Weights of a small CTC audio transcriber: 26041 training examples.
Rows from block 3, named by matrix and row number. Rows with one number belong to one channel. Each number is 128 + 24 x the weight over its row's rms, rounded and kept within 0 to 255. All counts start at 0. Numbers have three digits each. After the name is the row's rms in percent of the matrix's.
# filt: filter width-3 conv, dilation 8 (model.blocks.3.filt.weight, 256x256x3), inputs 215-255, a 3 kernel for each
# gate: gate width-3 conv, dilation 8 (model.blocks.3.gate.weight, 256x256x3), inputs 215-255, a 3 kernel for each
filt.27 095:168123098103136121088140122154132132092123125108107141082127121143127122145123087185119118214099124169121110135132136106123113114152170145133134120099121086126121130103128155123120105102107102118127134086127098102110129137087177112143097089115106117116133128132132118098140130152105187132163132106136137137135136093097115147176132118130147114109133154110114155155107124
gate.27 098:101135151127120104182146130164115101069141132105131122180118158061122153125127114095124142117149100119153153132116195145135148156118157139120103152131131125104099111093126143156122092106130218127124133179126172117139091105090109148099127127139142132120119162104143127134178153107143126146181152134147122150156144129135127120131088118111124134173110122142105142144081118
filt.28 107:127103127113151124145122148104135109191144132164114160205110147142146132157118149143127110155069115091112114162113093108131125127145111117124133139118132167141131094132132136091123170139127104161165150117128117156109150143123091114140142174125107115101102117123077124129100092115077110151177126100133072164120127142113132109096124149139133143150135140148136120170122147
gate.28 102:133137156099120105090127146116153132096095148112136148109114122141151113181126137160170125116083114165132135143122129152114131147115140114153146109102124136120131148142135149121146126133146100158112192137167153134162150095128105121120112121129134104134084146094081129130107127164083142144102143149156127141085145134111140137228127149134125144081147129094147126101113149
filt.29 105:157063111183131082115158125152089107111171095112145148111174130071152148192130123132094135078129111143144135143098124160171137107127143118105108126139126158109104081119161170090121141133087134115147108139165083128151161080116125117124124154124097150109103145127085135118132135115063127150160166100169108088120128128119154141129081155152123080094155119109130120083160117
gate.29 099:106102113122096139124136163073144151163139102157129127131176101161123087116137133155081122102129129105112138150113110099133156099162131135137146095103140158120150118138135111135150149168134073151139141156111135158139159133113125098098102146146128147091111118126119080138097137161103129171102094171151136164112140128091126127140131110135154139112153129124116128116146154
filt.30 102:158102150122122110150128142065185162113106094131133113232117155141132131204113134157157109144116138161131114076133139102125118173132146189139137106142138128122103119128133181133118137107111139148137130100140177111145171113130108126116068155153168117135090113137071130141108115108141127127135128123103115141102157127100127140169146156133120130105122158118151135173134163
gate.30 102:092119101175118106127155152210096110114142131141122143160147140139134118108128115114123121096117139051147123116158134144104106107110117116126101150127125174137124115118127089135114183129147119157111144132112084130096121145143125150124181115106037125111109147132110101122086133104110083104107144140244112108106150146168122148151108149098140113168098108149136149129142138
filt.31 098:180137112155122139096144145143147115157125126121136147117143133180092117082113136080113092153122163167103107095161136165114123103163124106135122152117117153144129114109141108139124131126123121124142081136132083139101142130129123119111111124143115144143125126133146142138147107158081117131104123133204079151072141157157120126101140152172145115134173115168114125100165109
gate.31 103:177134137077115153070152144131134124152106165109133106122112108130143102153123125142127116181126124191152117159123131171116123130127142165157125139116129123122156120124114160130112153143101152087118130137132086097116109115113150117118104107120124083123215131104108135114169105144133142124192108127087154109147120146092129132120141138146151098066098128114106120110128115
filt.32 095:165116109107132138198126146148133122086149133093134104120123130122138125168114125108105125143129111148120128173086135168130116143116116101130138164142150107130124106104113135143133104119125117129160098119131047116106183106132143109131148117116159141121188136130208119081142098125145134147118115124190145116106108136184128125087132135054134132136129116098114120086130122
gate.32 099:083142123136122123133124117119137132179112120155122122083121125108123155129135109098111133105139120133124122159123163063091137134114113125150137165122113116148134083141135101147133121119166071112150208146114106131110082117121219138084112121134100146117216158099124128092142122109129116135142146158090103088173124125194119145131139145130123144150135140148106089101132121
filt.33 099:157134130037148137062139146131107121129118136088156100064107129116152130134111134166101122100145148159118126077119125080157140145114140164129106100104144113123126115142138137138133085134134137140146089115104117125145192117122182130128126128094167153130164093117165151146128166106176151117146134145070178164123145112114111126144104139164142125113119137165127129192125154
gate.33 100:114119149154123147102137127176149132118113158158138122115139151123133121133148097106136142154171122093158124066167134167102111104122098101120114145136140101165141161108123112136119181104104186132124112107137175134141115124144118129089123153115153119129146134155110123133099095157156131093104149107122151114137145144111140152117102154140126144116115110113097124141138126
filt.34 097:153161123125145097063156130148121116139117135190100127131138131127122128147090106172123105101141155172138136015126133119150121099126150194122141132128144146117109162145124138113147100118127207102139102120119159132139151132133149127148136112157125120145102129113141134116141121106129162109102104132142137135076161109057165128103134139204106135073121118157152101171146130
gate.34 102:138108140166109125155137145111116131098171115136146119096141120111123131109128123141127113129121121096161109112124134142136110165140101138116118092137142092106154110109117166110114112140156150116128133124135058128134114152129170156144066150115083112139154121154107110131114137111128149120124142145114142132087133155167108128159130117143117118160121127158101119094135141
filt.35 101:096121130135138162149137129131099125144149111103165116102089120055149142149130138115106109103152138094119116106128098134121132173137161155124105083151138170118163110160139158113123120132117159122120130121130182121132107143127138137147133119107123115123117122132105127134126129148142135129139120137098129107161142129104134118146113149168136135117151130167129125119137105
gate.35 097:142126151099165135135100138146103134162121133126141127147120133116143129116119173149124125128138132137149112110128112155152143105128139114103137174130147140130113081116146204122124134145121142135092115108126160109111109133160101128125143096148162131117131162111124126142156148152101116122179113122107144135179164134096116161069149120135124109162113108082124153143124136
filt.36 095:103124150109117140095141123192123123080115147027150135106101118119112131138130124121159142167132082104144142158116135118137079155130128144110142111135098145117122150154143066151131173110130117107117107145145114146110128110121163132155180117109100100148204125131174105102081148117150094118136128121121148121072130111166157122081160138078116138115117148198134146151109108
gate.36 095:135106135086108102147145106124162143109140097172116131175088137100142121102113110129134127157157115153138121107189138151135150104131125134057142178165130091184130140131124099107110118095137099136112127151136137129138120152119109109135125151128132112120157130137167145103099180106075144134142161101108138103126140118136149132145103104175100116128091166142115118156102120
filt.37 104:160143143142117176135099102168139097126158124160135145119153098148123121134166101147133135190116154146115139106098140122123107072141078128141152139137092171173145136122138133125144175152128142102144082110120137138149153204133121128119145134120183157123139156126139136122114165149153134091180145134129119131105157135116110135109102109165132148109120117119095155166170089
gate.37 104:145130077133114145123122145088100135156110124137101077099114149171124092090147177154107104139134096143150134175141102122111169105132130163127111174137139141124100123110104129101127099098115088104130120113131153123135110137094097142103092103134120083139153129146146134150133166156124140115177145113152139086084109148102151147162115143101120126134158144187090110128172124
filt.38 101:122132156104101150087140161161125124118101132097118116156124102195131113129149128157163151099129090111135132146115130159146122128109134137126125125146106186090127097148135121133122147131136170156131144145145038132131121131138163148131159140118098118121129128143097130132130118145092131144149137131142103136077154138112133135117132137128134125144109122099144134107174122
gate.38 099:123127113130137099127144112110146117163134123084084119151127121121111121134159154130105128064191145136144159134137130126141108111166130185122118089127146159109136108116127142109137137111119116135131114170109157113144169097111120133148122137127154149131183149139104137152172114150171122128173158138089150106183124105098124122086141139075122124101091139122097119138112162
filt.39 103:087151124175103135157160133141160125187111138111101090158117106086124129138138132070131127084129132094132112177132127100087114087134137134108147105103121170097163109146116086155139141134110079132134127106138119089150132135106125177124115173129127120155120155148136136136145123117177099101186139108147139115112163127147152150065147133173123132179109146137117133072113141
gate.39 098:153100122076116171169112110143138127066144102094144112143124106119139128183113153088126140141118105150113128101137154111110149126115112137119138138132127097163110103120142119097142111130115171108127132133136077131122130140061166100149105153140124137100179142116126122137212106161125113154168138130121082142158141150148098149136120161126137136130108121096133136127145119
filt.40 101:132135138143144122164121146088141107169154122114133135132121125164108128136111101126086130152091123114113160142084121086130158108118152204127135123108138101130146137124098166141116154133121107123146163098126089101117114171140127152119125137148127125144192119148096156137133140137115156127141098139167148124111126129158119133102078131185127137098122122164117145103138147
gate.40 102:165138092112122146110137125129136099159165140145154156131148121161105117136142099155087113122137124152138136142130162124068100120128121190139121164126110136104143122127124149146131098141138091114132113096148207107143154142146123091147094105109137122143114122122146134157132115122146099125116166137118177121111126136090113116137083084125144124092119134110118118201118158
filt.41 096:105106098122106143158137117057152137098127129055116146101121115071140125105125131166129116117125154148130110089127140073160157076148160105164108110120113150146134099139125154119119097174121184150098110114115119123095131131124115117128085144107126144140128125121172141134171138114132143113189147115128122145119148119176144112161130100144161119087078151077133124097106105
gate.41 100:097141114147112133188128122138121120147110094193112134125128142132095134159113127109119105147127130152144140151110141162142137119131119086150133119101142139138108130086128125120116200105145187152102116147147102152106103101137164156120148108137116128125136130119142132107110156082089135153117152115139149135111124130176128095184142145185153145125143148133159108090101161
filt.42 103:111093133157118125131135138109117152081158138133119112155146104092135140073116103104135156114085151108158115110148149114121121115123118144106153093122124115151118118120111097108152147139118124119136133145131071132152193118130211145170150085153151133135205093131087124146106143130111186127130130110102126134136130118143142124127134126155110116130138113176161162072125112
gate.42 099:124121113095145135218152109130109126105120130070126139133133129090134135125139116107125114125078153176165129182133120136182081166145125093114139117107107122124146159150106113133134111123124129115122157106144145152104097101117131127141160117112153126133132143144098124151110144126136133124180150128159156145094145116162131124141081109068137160116135118097143131094115131
filt.43 103:108135124072133111120104136155103118113116150111136091073129121144119111076130135129106132163154126176159122116123102096137146110144141137132115151110119129111098112125156113135105113141117136114122094115148130125153106129128113138136144128123119138172125116153128110143130129146136147117110155106143088120105141143149125135151115122132133122136091116108148111141130152
gate.43 103:167098148180133096108127104156124115126095124104119094091158139149160133141140122154128158130159152112153127086139149089130128070154139115137137087142133121149136085146130135139098168156081163120124108122124139115152106138184130123129106173149126138140121136140120116144110147145162132145128154108103114114130174132112109142090161136062132127205076130147142125117128141
filt.44 103:151160144064170134109152144130118089100156122146107104082118116131117160136104143120120099165132102146101141099160126137143126124156150116146126103106108103163134138143112121139134119139103119155112133103115089112128137137122099131123134094149145165110117123096106159128123151114189099116082139109155138149133150121149113131141116124108147109063133104113114158105136128
gate.44 100:107128125131127182179133117079126104114130119147131152195156130096162129179133126106110126113116116092126119148140142181106148127140141065142163107182120101123116126138142100122149130161166084101152132107133113119123152105162130134144113182142106102118099142146055087116101082129122133095122147119150112125121111152197119117205118097094134151131150152100136127140148111
filt.45 097:096134138135142119083139145133143129140122148148100134119140135160160135182148112146152113082136127130167125129093110170113101126159116129128124181135128203141143081138127130141135124136143138111144096099112177110128112123140093111098144118114137147107092099141107141157103142130106156139089135145125103125139137141059153128113110133130114148121139097093106143112131130
gate.45 103:087141118123141108143107148102126152122150116086110103084127143112166136117124162122111152137113134143109137196102154140109123110094161080157159102118130125124119154080117108145137167152138111110132157141125138109143120105116105133097127142112167123132139133121108121134113133144139119124126125144120082135140143102177168132152107127084123132158146129053120132108097159
filt.46 100:105156138102138130118095135161143146145094129139123108074130115127145119081108103140086125167161137134129132146097125146118111166096107154143115116151094139136132118137144173129118150115126129142118165107131116116125078108128141183101213127110135126136136109140114135113148156119148133113134120165132109105169130131151115114094132151111131138163091111133127134134105171
gate.46 102:108118120124155118166137121129135129091185117098139140147095113159171109125118129072140126171105169140152110141130133187081133111084107107097134112142130104142137233143100095168127215135140120135140173124117223125110083119128090116145183095102158119131115138131078126137149132138139138121159128121125097136122123136130144144134106121094140143127140137106096131138140136
filt.47 101:162115119107142154076130108140117099124145154130135135106136141177110135136141112127116140173111124170116113163120142072126095114112108188129138095118146050149164176130135160151135163156143109134145194117153152099097099104174158146159109086079156117111154080142086116100125138107084145102104154128137127092076118131151139123094135123110134103119120140151104128114142116
gate.47 103:094141119130147137124125141135140132144115130129094159157170141136148113151111158131171134099126153124130141185129113156109156173135115110142096152162145189127097142124109160131155172129138089148127108148140127134162099167159115144109115126117148128151152152137142117121073158138099122112145130144150113139100139141149145153080139118131121121145106100143108074186142116
filt.48 101:126142160110110119122130141174105145107126112141122078134105090149136136171090131151129140119143143138105128106124134103145122103113185153111113056139112108113127176154116138144118172121118093147135163136157111100117115108113148120130143113134134153151108131121026134160076139153168092127127136122146171109143152130105124144188099146120106099100123078120151107116111138
gate.48 100:125128117110096127094107143149192122148117110142125113139124144150138091144137148165144116127110155145151147100159134098151158091149159120099122145133133174111088121135152132118119116139134182124137098103116156113154104101134121140116114095107149108177117107143096126140148121107129139123168125178143112146140128135097170104160100111129142095091117117101086106150161111
filt.49 097:154130134145163133068137139053115152156117126162143147091129124225102110131118144151142123114151110139119140098114128150107096104124124116147137113146131142104123157132130080157169150123125109133119152158127131141128129143125140125087156124133169111114139126125119129104099144129051141112095146126173122113041151131112141128142106120179126140037131113130147152104128104
gate.49 101:178100136106106120112141136148137113181086139139128136156114125117139134157127146125114121126147139095151151132101122110135116127130114121140142119131132064157131100130099129107119131111121135137137075128136131086127127104126114141119151117123148108125125123166128117143128152130163106149172119117151119104138150130150116147181155113101126141149107125079149153105134114
filt.50 103:184133140115110115151154130107113131132139147110125132086146123130111129166127112124121150106142135096103150051170152084151122105127095208096095138125127115134134132077117121160098170120131184100114074108128107107133170141140130138128134109127131119118096105091076144118177143142109100139200127124089146116140136146141152135155135103138140138175138100126123114130131144
gate.50 100:109163120091150125142132080145158148121110089149123114138142119083105134198127085145133117129154155138124120107122113105136137170125127158139108097150123098137130097123130166148108082079133122140145109098156153116149121122120124142142091121116128124157139140100169105148115136111187103090144162100127107113115171122121126125133139131108111145093075136119064129127135148
filt.51 102:168164125139081139161117144139150163106156107097110159148113143073132112142106187061143164138144161126125154143118115180073174092163147106138122089142151170157102142176134107121162164099136160165140123120104152178102125142099123117094103153136127122146128142157124130101131151114120145149127140106136126155116154125131107129133160086089094158181126107142135119102209113
gate.51 103:138140094148167127122136143115098145165115120106148125127175144128126142161111144137116118138134125120147145147152128102133125111153131158102121126175132093111096082101121125144130162121142120070146139119149150123134109157117165061104130134145147132105103084158090099153088133108075140130113101153134116119120145118120142106127125105126114142145102091186101105147100130
filt.52 097:132159153116090129112114146155102120127154079165106124066147123099149142097132107106144130106105121067153138090116126141145113027126112138149125077136165121109109172146147072143125134128135196130125135115154156119115065137094173103110113142114135108137162096118158111127112121106124133147087108136179083131147111136125131107123140173111141101161115111186161135110170142
gate.52 098:140150111127103148142134127084130096117144149120100121108129144122150143104172130106121113120157144052109118113152106122104144143136153175123104067152149148129132137119158122130107159120133196124155157104155120138115134149147113158134142105123097138113102131133113108132062107145087117129102151123151138138071114133127109119144094114160116126132139140186114113106167139
filt.53 104:108120131156105116153146145129168136116136108161110097103157125112121105127152149113154119164143116156125166064084114124163146118143136082123123171135113090121111144121155108107115141131120125137161110146145130130140139118119113152137109123144100107121073134134148155137139148173141153176086154137082130128137124159162129160123151139103111108136099085072153116126143173
gate.53 103:131131146106096133147135107132123144135132185159116107191113091106151114138168146139133153123112133136139074117137126140126095132088119073131122125101131161122148125125133106133130086139128115144133070114129090136120150113124103121121129149116122095093102116135118153122124095138139111096144145146107141125133137127143147146150128136088122105142113134067129142101129133
filt.54 104:137118119161145136151119137110141137151127135139127135110176139127144133145151136123176098120087094117101108182146145098119115172100134149114131115118119162122124116100129146146140094155158150091114135129100169126101124148116160092115140135118075110138176143103115040111097122127143098115165114146110130148135107088140147150097120103111104126134138143129122105161091127
gate.54 103:148144140143121129083105120144107128144119155119124159138085137167165130085104132141163149126104133108088145055142119115144091080107118154113123106103133166157109093128116106080148105186157154112107108137132114115161145101141149096152119147091170130128147109113142141129139158099114161111142110112145135156114157160121097117086127122125115152174149100125135135124136135
filt.55 094:150134132090160136185100115127152142121107146136154131120123128152118131145121147115145131137148129169120137146115104112133148132127132143094156163148124061187116153111117191099121170150123177147120173134141164168134116144123095135174177122116148159101146123131067135114108118137048116194138141126153151124097128138098107117114135127096132124110148118118126106162135164
gate.55 098:044121129148117141164112129112158145154155135114121147164112123106120111137140177110092114095104153131128146111130131205118148131144123069167112163091121162105112086117125062124147170125117144129123128156119160117121098115125163161103146127133070112123150137132079140130127155104125108104135159127090145124163120143186163150153131136104142099130136105130120165121133161
filt.56 099:138106119133157139123130142144147101135159154134121129123097149157128115126129129151137151097106131144110103128120130156142099087147132147120119122140149094161123069133090138137132142147126099110110124153137077113181137122142100119145061114150080100116124102135143098115120107131160118117127127127142113125094120144123111147145118097180112150125180105161133146126142120
gate.56 099:143162102122082134182144151134157157129166101119137105133137142104116089193173144161124146141137123137144131108129107163110120140149134123121119103169139124115090150106137141096133101127144194102146119169122118117110093152132099109111141116130086105165147126157102111158082146152160133081138156139125170095110125197141119140132091095130161086103130125122101135141163150
filt.57 099:076127125212152130074123141065154134134140143083102118155123131104118117099138158062088123086139134077119115098118131127086125142179128118157120069140115167115084128150135102140124193132140125131121152123144142142131121121125186138130107120134094101135150121126061126127093151139099083129105137128150132094072124117144128127110113147174122125185101155165128131076162144
gate.57 100:140124131091115123148122149125140134092163153081101136116143140131138109118112139160160136108133111151101126116149152115140105176129139130128133164119116098149122122098116158118135071114146134096145101129122160153130197103097168113122129105117116125119136138112110163125187131115127136101149122136172156123152136118136114096149122156072124150126119157104130150120107155
filt.58 094:148134123074107115133146139073112124131116101178112120139124115162099137145085115090122100156135137187106129132129126164151108124126146107120144136136104156137130151134167128127145121104138132172151134167139117145110182134130127143106085161137189167114108138108184138131150146133150122139114146102144124143149135130080133129143123151144143142106131121056139127150139146
gate.58 097:126100117086111118121134128122119112081152162113136116102113118114110119109203130178116133189110101147137135127093130116110146162110125126109114073129132163115133105143134129158092080130120094156138154120124133145133146119137127145104111142134131138121111140104068138163121138126096135112094130140168161127139129139153142115188093095093113119119132132093110115137132126
filt.59 096:189142115122130097077111125088131113130127097057105128090105106058120107135133104148145137085138161110142138125119138073150145161139101229102124096116110151132132101140162129138129043135128136118089085125134181099091171128128118132136089134127129141129143132128126145126142153130161112130172123136161130115170130125091138120126128153145156122136103127165135131180137154
gate.59 097:075138126168134123135123127149097124130113117101127143140117108094108126108141133082130140147144173100090141155117151149102101147119125102111114102098141174077136129122119074132145112136123164125127068145122128126095113105127098140133160134113084104145175158127157105123137148122152115105185088159125139122110141111201168109125131127117131132124125144153138123104101118
filt.60 101:080153127189102108118140117096132098126141129068131146110119096130120114132122116116129121092091103090162157110130131127126140129091103181096078077119134145132134132132122080121126185158138129116138127146139154125120129107124090125128144127123089126143121089140095092097091083121077133142153121146145131138097129127138103128116146137157131122114125112195132119122131133
gate.60 098:146115145195115102165111134089138126089121111096146127159115112097135145113140163149123129105130122139115143124137097152143111170104110175104125119100148123140147129086143149119148141146148014158136206111127148120137124139119087123155061108116109118112108138137107115130169092115083115133133150158143137122162130126113112132162131138116132121088120109069120124132123115
filt.61 099:073109122114114086168128157101127130145143153181120128165148163185139098144143119159126130126103125172118122145116082161139134092161133097123123146149159120135132124116136114121129165134134137135136085121116127136122097163144072179110151146114111112131088118140127133102084097117103134134065110134163119121078120122069139138145109130138112146119113152122145100120148133
gate.61 096:127131097072134122133129085105139124152128101114131137117163118119150131120135105100163145153115138129160132133132114126138119167077086123076144148109109100096152120155111106115100105171111135139114141132090149146133098113131138095128115131092140114147186169132162088143168103164092162127133160145137118156115135140157149153112106129100144091184120160106134170128109106
filt.62 102:121163151118147127119121111127136128130099142076180131127125135116100126151093106097096134127121105152119157143105133138099123179118096119114129159120120135149119144125129132098116138133128124120118100114128125128141111143093101146141161144114140105130170128126118129124136138101178144126177118129104153141165137129120115133113136156067111150141146080138123144132155104
gate.62 104:124128126109130131135138142146129123121119115138136141120155103156139120166120122119131128126135125188108136120108121114140139113094145141109132107150136082115124173150121054124105172126098087149139111117141143090137140127117126113129148147158131110112137126125163137121107113127093110102094122099188094141088125120111175136189119132094099130112176112165148147096131104
filt.63 102:102147130129150131095100139074141143145180148134124142070117150109140126044112172087127166160079089147115107114155151124111134123102118143148127144139137146158089148125115125114175066162142166086165105111127131104141180124107145146104108109132120116102141128129122115103166165114101117118195106132083156125140124129174097137088126118091105139128113157145142127105103138
gate.63 100:111128112143096126142114164151111132134135081158100131118112143101156138161125099143166110158114100121189141146108125182127123095077129122121130115152127134115131147107167120138117156102161143103160114132141108173108125114098084133120135148099136134102154130131170097131087151121161154064136113108114117119101126132101125108156115152154120099159122157157167108136151140
filt.64 100:189122120121166138114136138088098130121098124129118106130143145115138110099156148158125110130131135134110103125132132141115122071115134166122093095120156133160129115111132130121139165142105204114102069121130089109131176136135155150105099118124139120133108125150131134132100134140132117114144101122167110109101121126170115127092122142147123118130142138198116129121154126
gate.64 103:149113132150126128132148123157154130106149116163114130140133124114129127074157118132110148188127093095126129133155120112107100148122125139115151140124110097121117132127122103113131103111157112147104169131115057130130171135095161143128100129112097120137123122103111162112179112127119128127071155124125160121125117140184132115101123131122131130224100134116100110084146140
filt.65 098:124115080122112160204133121098147124117146114185164133171127109110132121194084133135147114116160154157133113118132126125115148179140146150162105135147152054084149152155152223135146117107139196139142137135107137106114080123126073123118145172124156101120110130141147089148116106103140147119148128144056106130116134147101119138129150101155108113143152115058144112123141114
gate.65 101:152102125170147123222123122153154123068108117121133148185129127071109159099123136133112103092123163119119151102132130117150133151129141109112135124121149130106131095103126082147125123125117164141118118149132114147127136133108114176127116125116112143101142116137194129103153130118175092126115109149181124120069160121199147141159108103081135127195124104117117106103117090
filt.66 099:177113136096126111142136098128111128148130137136140115130113126151138115141128128175136127127145112141148145158146132099130162161132140105130136163123131076110124087139129088126116088106127025108155146109159076122126129117121136139151062110123157105142144123138162116139140141101187151124166121138123128154141116115118130126198164121077117146149127133123153171123120119
gate.66 098:109130119122150130156146133161110115118135154069132118123152113051126152152086119133125135088143113112126112165102136159132126155131105132107129107106134122135127095131118137123124136143164130118125165096152133125153062099148145112129083120118082119128126140130101131120109154107108117147104139141205130083075148121137109133121115094115126114150131121135122098097131139
filt.67 102:124102129119083113159147124160151155097125078131128141144139132135130113103151116134110092134140171161154167148126118115184148151189176128124104152144096126092120105132141157145102073099099140144147134139153136138140059080087118087152180162161129122109154155159137111110112143154100158166097136130132117111136151140131112139148135146157088124113110139099132165087137099
gate.67 106:140114133102149114144087106111129111159090150088153176109131147122120179189087133139102138145131109150153144110080138091142149100131142155106117110123141080138117120117143163127121142112129123125106123138121212081108143162111182118096140106134088141110119134137129150129140105113117115132136154129104156131127099100142130109121104147153155140146111116093114144123103138
filt.68 102:196160114120134130106145132131118171094146120079114156139109135135106118071109134126104122129118135130125131097122141175124147128129121166147118133109103108115164172162108108144130124118127141107130153167095113122106140156118131154146157108127178158125079125118128108139136159105140117164133125095141149131103155138100150112176131155095129115084122135158112123175152129
gate.68 101:145115136146094132151136129099146169096146140103101133124121136144112112115147136096116142088172113142136133180126121116166114149173140122156121165118125091153100185104128066143121157093110151121103134127142091138114143095184103125114146136111131124096155152106176143144135157151143122119145132133181129112163112128136130126092128138127142096118143133090112089090090124
filt.69 103:140130142114087135122161114132154119142097140113166136189125140144170092150108162115123103141126150123187142107129117166160156086151161150133141138197138088080093137194137105133133140124137137124097080110158163130103124115174149123144167155104139149140141113136092160129078139127131168132119142141117150150166123149104113100132138152115136094103112093148123115131140131
gate.69 102:161129124146138125133139141160125131121132108158112133161144125164139113156143118159108144136143095141133141148122104095102142130136146156133113124149147089125130147123130169182108210119139116131172135125133119115135135119144127111107117139102160085104099118143095105141084115142072138111121134147095101113091114126094115144124115128104093128144119125092118132164146150
filt.70 098:107099109133113136116146194147129088130105107083114129108093139204130117110115163075108127166122133138105161162127118093128142109162134127131098129129122137164111149125145089126138175120122086109119099125113092107160111164106132104105189111140130092153191100116125110139146151147128138141157090152171081096077105147201139124067120137138121111165140127120150108075130134
gate.70 102:108124167154099111142085115136138088118114137147110122141123121080160130131104125118117137166159120103161161127113127134124122164135117133096153106142121097202110106133133087112142132139140130168117149121135169079141050121134130139144132142112122141099143115124121141127130174150142112121126150139092142152164111109113135124110166149102114180155156080147100155093123125
filt.71 102:150138116071145130122118127161145149105170136137140128162160101179136110158124108130118121122124124143117088150141108120065107102129134164153078119125117106126123138115145126136091165150132139099123129125097085163165114142138163156145145124156101118152145118118076104111076134099091140117111109121101134101123121104115099142142136112088115129133153118092109152165157127
gate.71 101:081126118137123139105142112156110127130112160106135117117093144177088160167132151108128170144121110117141162125104122158143128156106091074135127152090175186131107158138144092161139143111160100164130134142120117144131153155141145090120187096128163130111155122140142115123162120145095136108111164121141137116114114138144113118101088155160127116125105129139122129122133150
filt.72 102:096149153150155113130141128158128121138128094109141119108140158151107145156150101156095131134147103139121114108115112145168126137104111141105111183106150099076151132154114094123129146162107150152131128120164115111133092139164085135133120149141074147145159124090146124136124077179174165119141150093085122126154112151086130120174082131117135086158147133115138102154148104
gate.72 101:144116134150144120141158133129112097124122122139105103161141134114137131148130182103077105127106120115135186151122099158137095097115149160149110120113139076113107090124152120075133132136126112100125107099146120098125167093092149151099131119150116082170171117168149158125144165145128140145152138138144140129108124153160161129119147128114145131134155129150167115114128118
filt.73 099:158130141098120126074093125196123145097102133104146103127110157150120124173156118185119099147123146171111108112118156135168135098173177060118128094155132137138096084102131152150135125131123178142115089139154109130120155118119126166175157131115190096123127122132182096136147136144100163165145125139124126107132119118088115160122147114131092096083109136085151125122133149
gate.73 097:109110172095123148103120165117128115152130124083140104162101126157126111140115150112083113098178109157147112071122140148143156175147143080124153134144076190138100058129127094138132118100118139133144149113137110120117098148127180157098178115085109086132143112145079178176146128176062166134081172119101141136120112155133144114123117135125143081095133174123110120138125163
filt.74 099:115127090129118132135148121141135151147109139152137149145154110170136144065110105134125116144103128170104118102109138090154124140144125110138120129108141110133140193134116156087159093136121136123091113171130156129121108113132140130169105146105129156124101095110087139133153140130084124137102132109093134131131163135149131158147132138114088147109124125076131109127119136
gate.74 101:101138134136112128113131158141148158102143127130122127156134161155126115142143139132103132107155153133156144096139145125131113138112149068115151153108130126088105101156107134135131113142118133134147108124121166097131120129125084178118133106120126130131077118153120144170139108151113133141058163125100117150102117124103140109174096116146131125105172088099081138147147149
filt.75 098:105148141091118144108147136096126150168104144128101124192122088155124104146142138144131161128136152133122127123118122159132099114140131144133120077155118154142136116126136153110123128111125115126140126151128109171119129121124145143155104119120142111091127147114154105153091159136104157123171129124094115154065147135098147122118156131169119156127123106145131127194104132
gate.75 099:081127118102137147121160139133108134117145120148131087094138163108105114070157143154129121163157167089107124164107137149128111129145160112140126167104125193112088106122091103133139099133133198105112110126127132094164110165159116094122100123102086103135128188145160119148142140137132115121106131148099115115136142135123105172162104121123136153139109106135117121151126134
filt.76 104:132136141078172100127147137161148158098134119132134130105097141115124092075165150124130168135184114147118141102128128155098162124126137113205125154121111110137117165128144102136139098138126156117149113164151106116104106114105108133132133117123086071120120145107170113104145096112176146119092103087138165139137147126130117133194112192100152128168109146137141112103119114
gate.76 103:093125128118150121161119145078113102109106106123133129119147129142131117095097159139139131112095158131123169128175155080090150166127126132123123159125104089129114135101162080113092092131142167115126073180123204132136098104100096108161153146153101096123127133119126115132110099128126105151133153154114132140116114124103132118151104119129152108175153131180122152162099114
filt.77 105:086131123097106135154123135120136145128149139138130108148138108104124109089117127131093174108155120130103101136121150141118093158152117060156115114137128105136142169146089100123159118118122119110118137126127152112164109148121075143137157141110090130121099111088103154110089118132143136093100102132124149174152114121106120120164116099127104128056132127148101136156145120
gate.77 098:117128114117118121107135139172148115098130103182137107109131138161108107166122131148122131109131160142144106106124138139158126125103134095083103087130106097100146092173111107134144127107117121145119161083149118157138108127138106160126141141145113147124118149125131121130088147119160117115134112151154134127072143139095139155160138140104117119051099105144150148158116085
filt.78 105:114122085141132150085118113137103119180113124125113125077111146137116141114103146122103134127131142121111105122143143139137117134129102096116117141121144168113160080102142127134115135123126144141125096183119148123145162119112113168095141125130149102106132106121164087127120094114155096134099103143152107120126092141138127099095118120157128156078141137109146153159104158
gate.78 101:057091112125117131154130135086125125096154134116162132142184129101125116143146142104133145070130131143140108118124125087150139129136081145112081112175120121128093109120159180110133107141123127154151148128118115112152090127127156125102115117113077084140134141113105157135101115129149095088161136122089118113140144134107136148169126119135157115150084098130167109154125147
filt.79 098:153121119118142157186149128059138169102137108091142132078121128108139118116140131121103150180131111115106119092132142096156121148115124122130133124117140084155133205091138131134116116115105145152139115131122125142102131152122100116125150118122144118116189139163142111165119133131108130141106152143110157143084120139190122143183133106117137116129116153148117096127129129
gate.79 096:120141144096152142133134105155132139178130098153101109085153099210095116055143120172105137167105133158121135123138124082181107088151149131119130192115127128089131143132128150101165109113156093145128054149126148143129113105119119155139139090135138138129124162129147137119181146135136130121132108147135140124124171154117165111092111122163132126131165136132120125129123141
filt.80 099:097123130203121118170116114186134162060129127108109127166120126148110097107138142090115122083163145096130134128120118192117132149159125114132125182102138133094122123133156166116116117143115122145136134119161075134129058104144091125130170093100139133113164141115100164116156163117206125138096138097149093103145111145148148138098134152070143111158143106082151152086137163
gate.80 097:159094129120145127125121154083153150090141095097139109070124124140134110093114158123117118151200144179118119141111105102124114114100173142120112102118113095144119143138156165116108126158133128134130144114098080101111166134121132148139093121124141109120153159147174122123158104130132126123173124089142068141114107126144150141116118144137133127126154120136118098123151114
filt.81 103:092121129136094119143121123144135171178113120074126128149138126127138132154137140109139162193110147138136150113130155113120125111155114137185140127144173140085075137146133156140155140079113076124097128145100114151092131143122153143115120136111146115107149121175076134142147108102138121132162126119096109161145133125142105141097120154133111141097142124101131126118158135
gate.81 100:113149138140118138156156130127127120161125100135099112116114082084114118149094127149097129120126106110124145141147102108098100135139137078137134117117135117157123171113136133133114127169095157107144112121139160147144128116138105073123096178100118135128098162115145109137139113192106109111126153144106117122142094145156155136123109137152090136100178118111096109165131155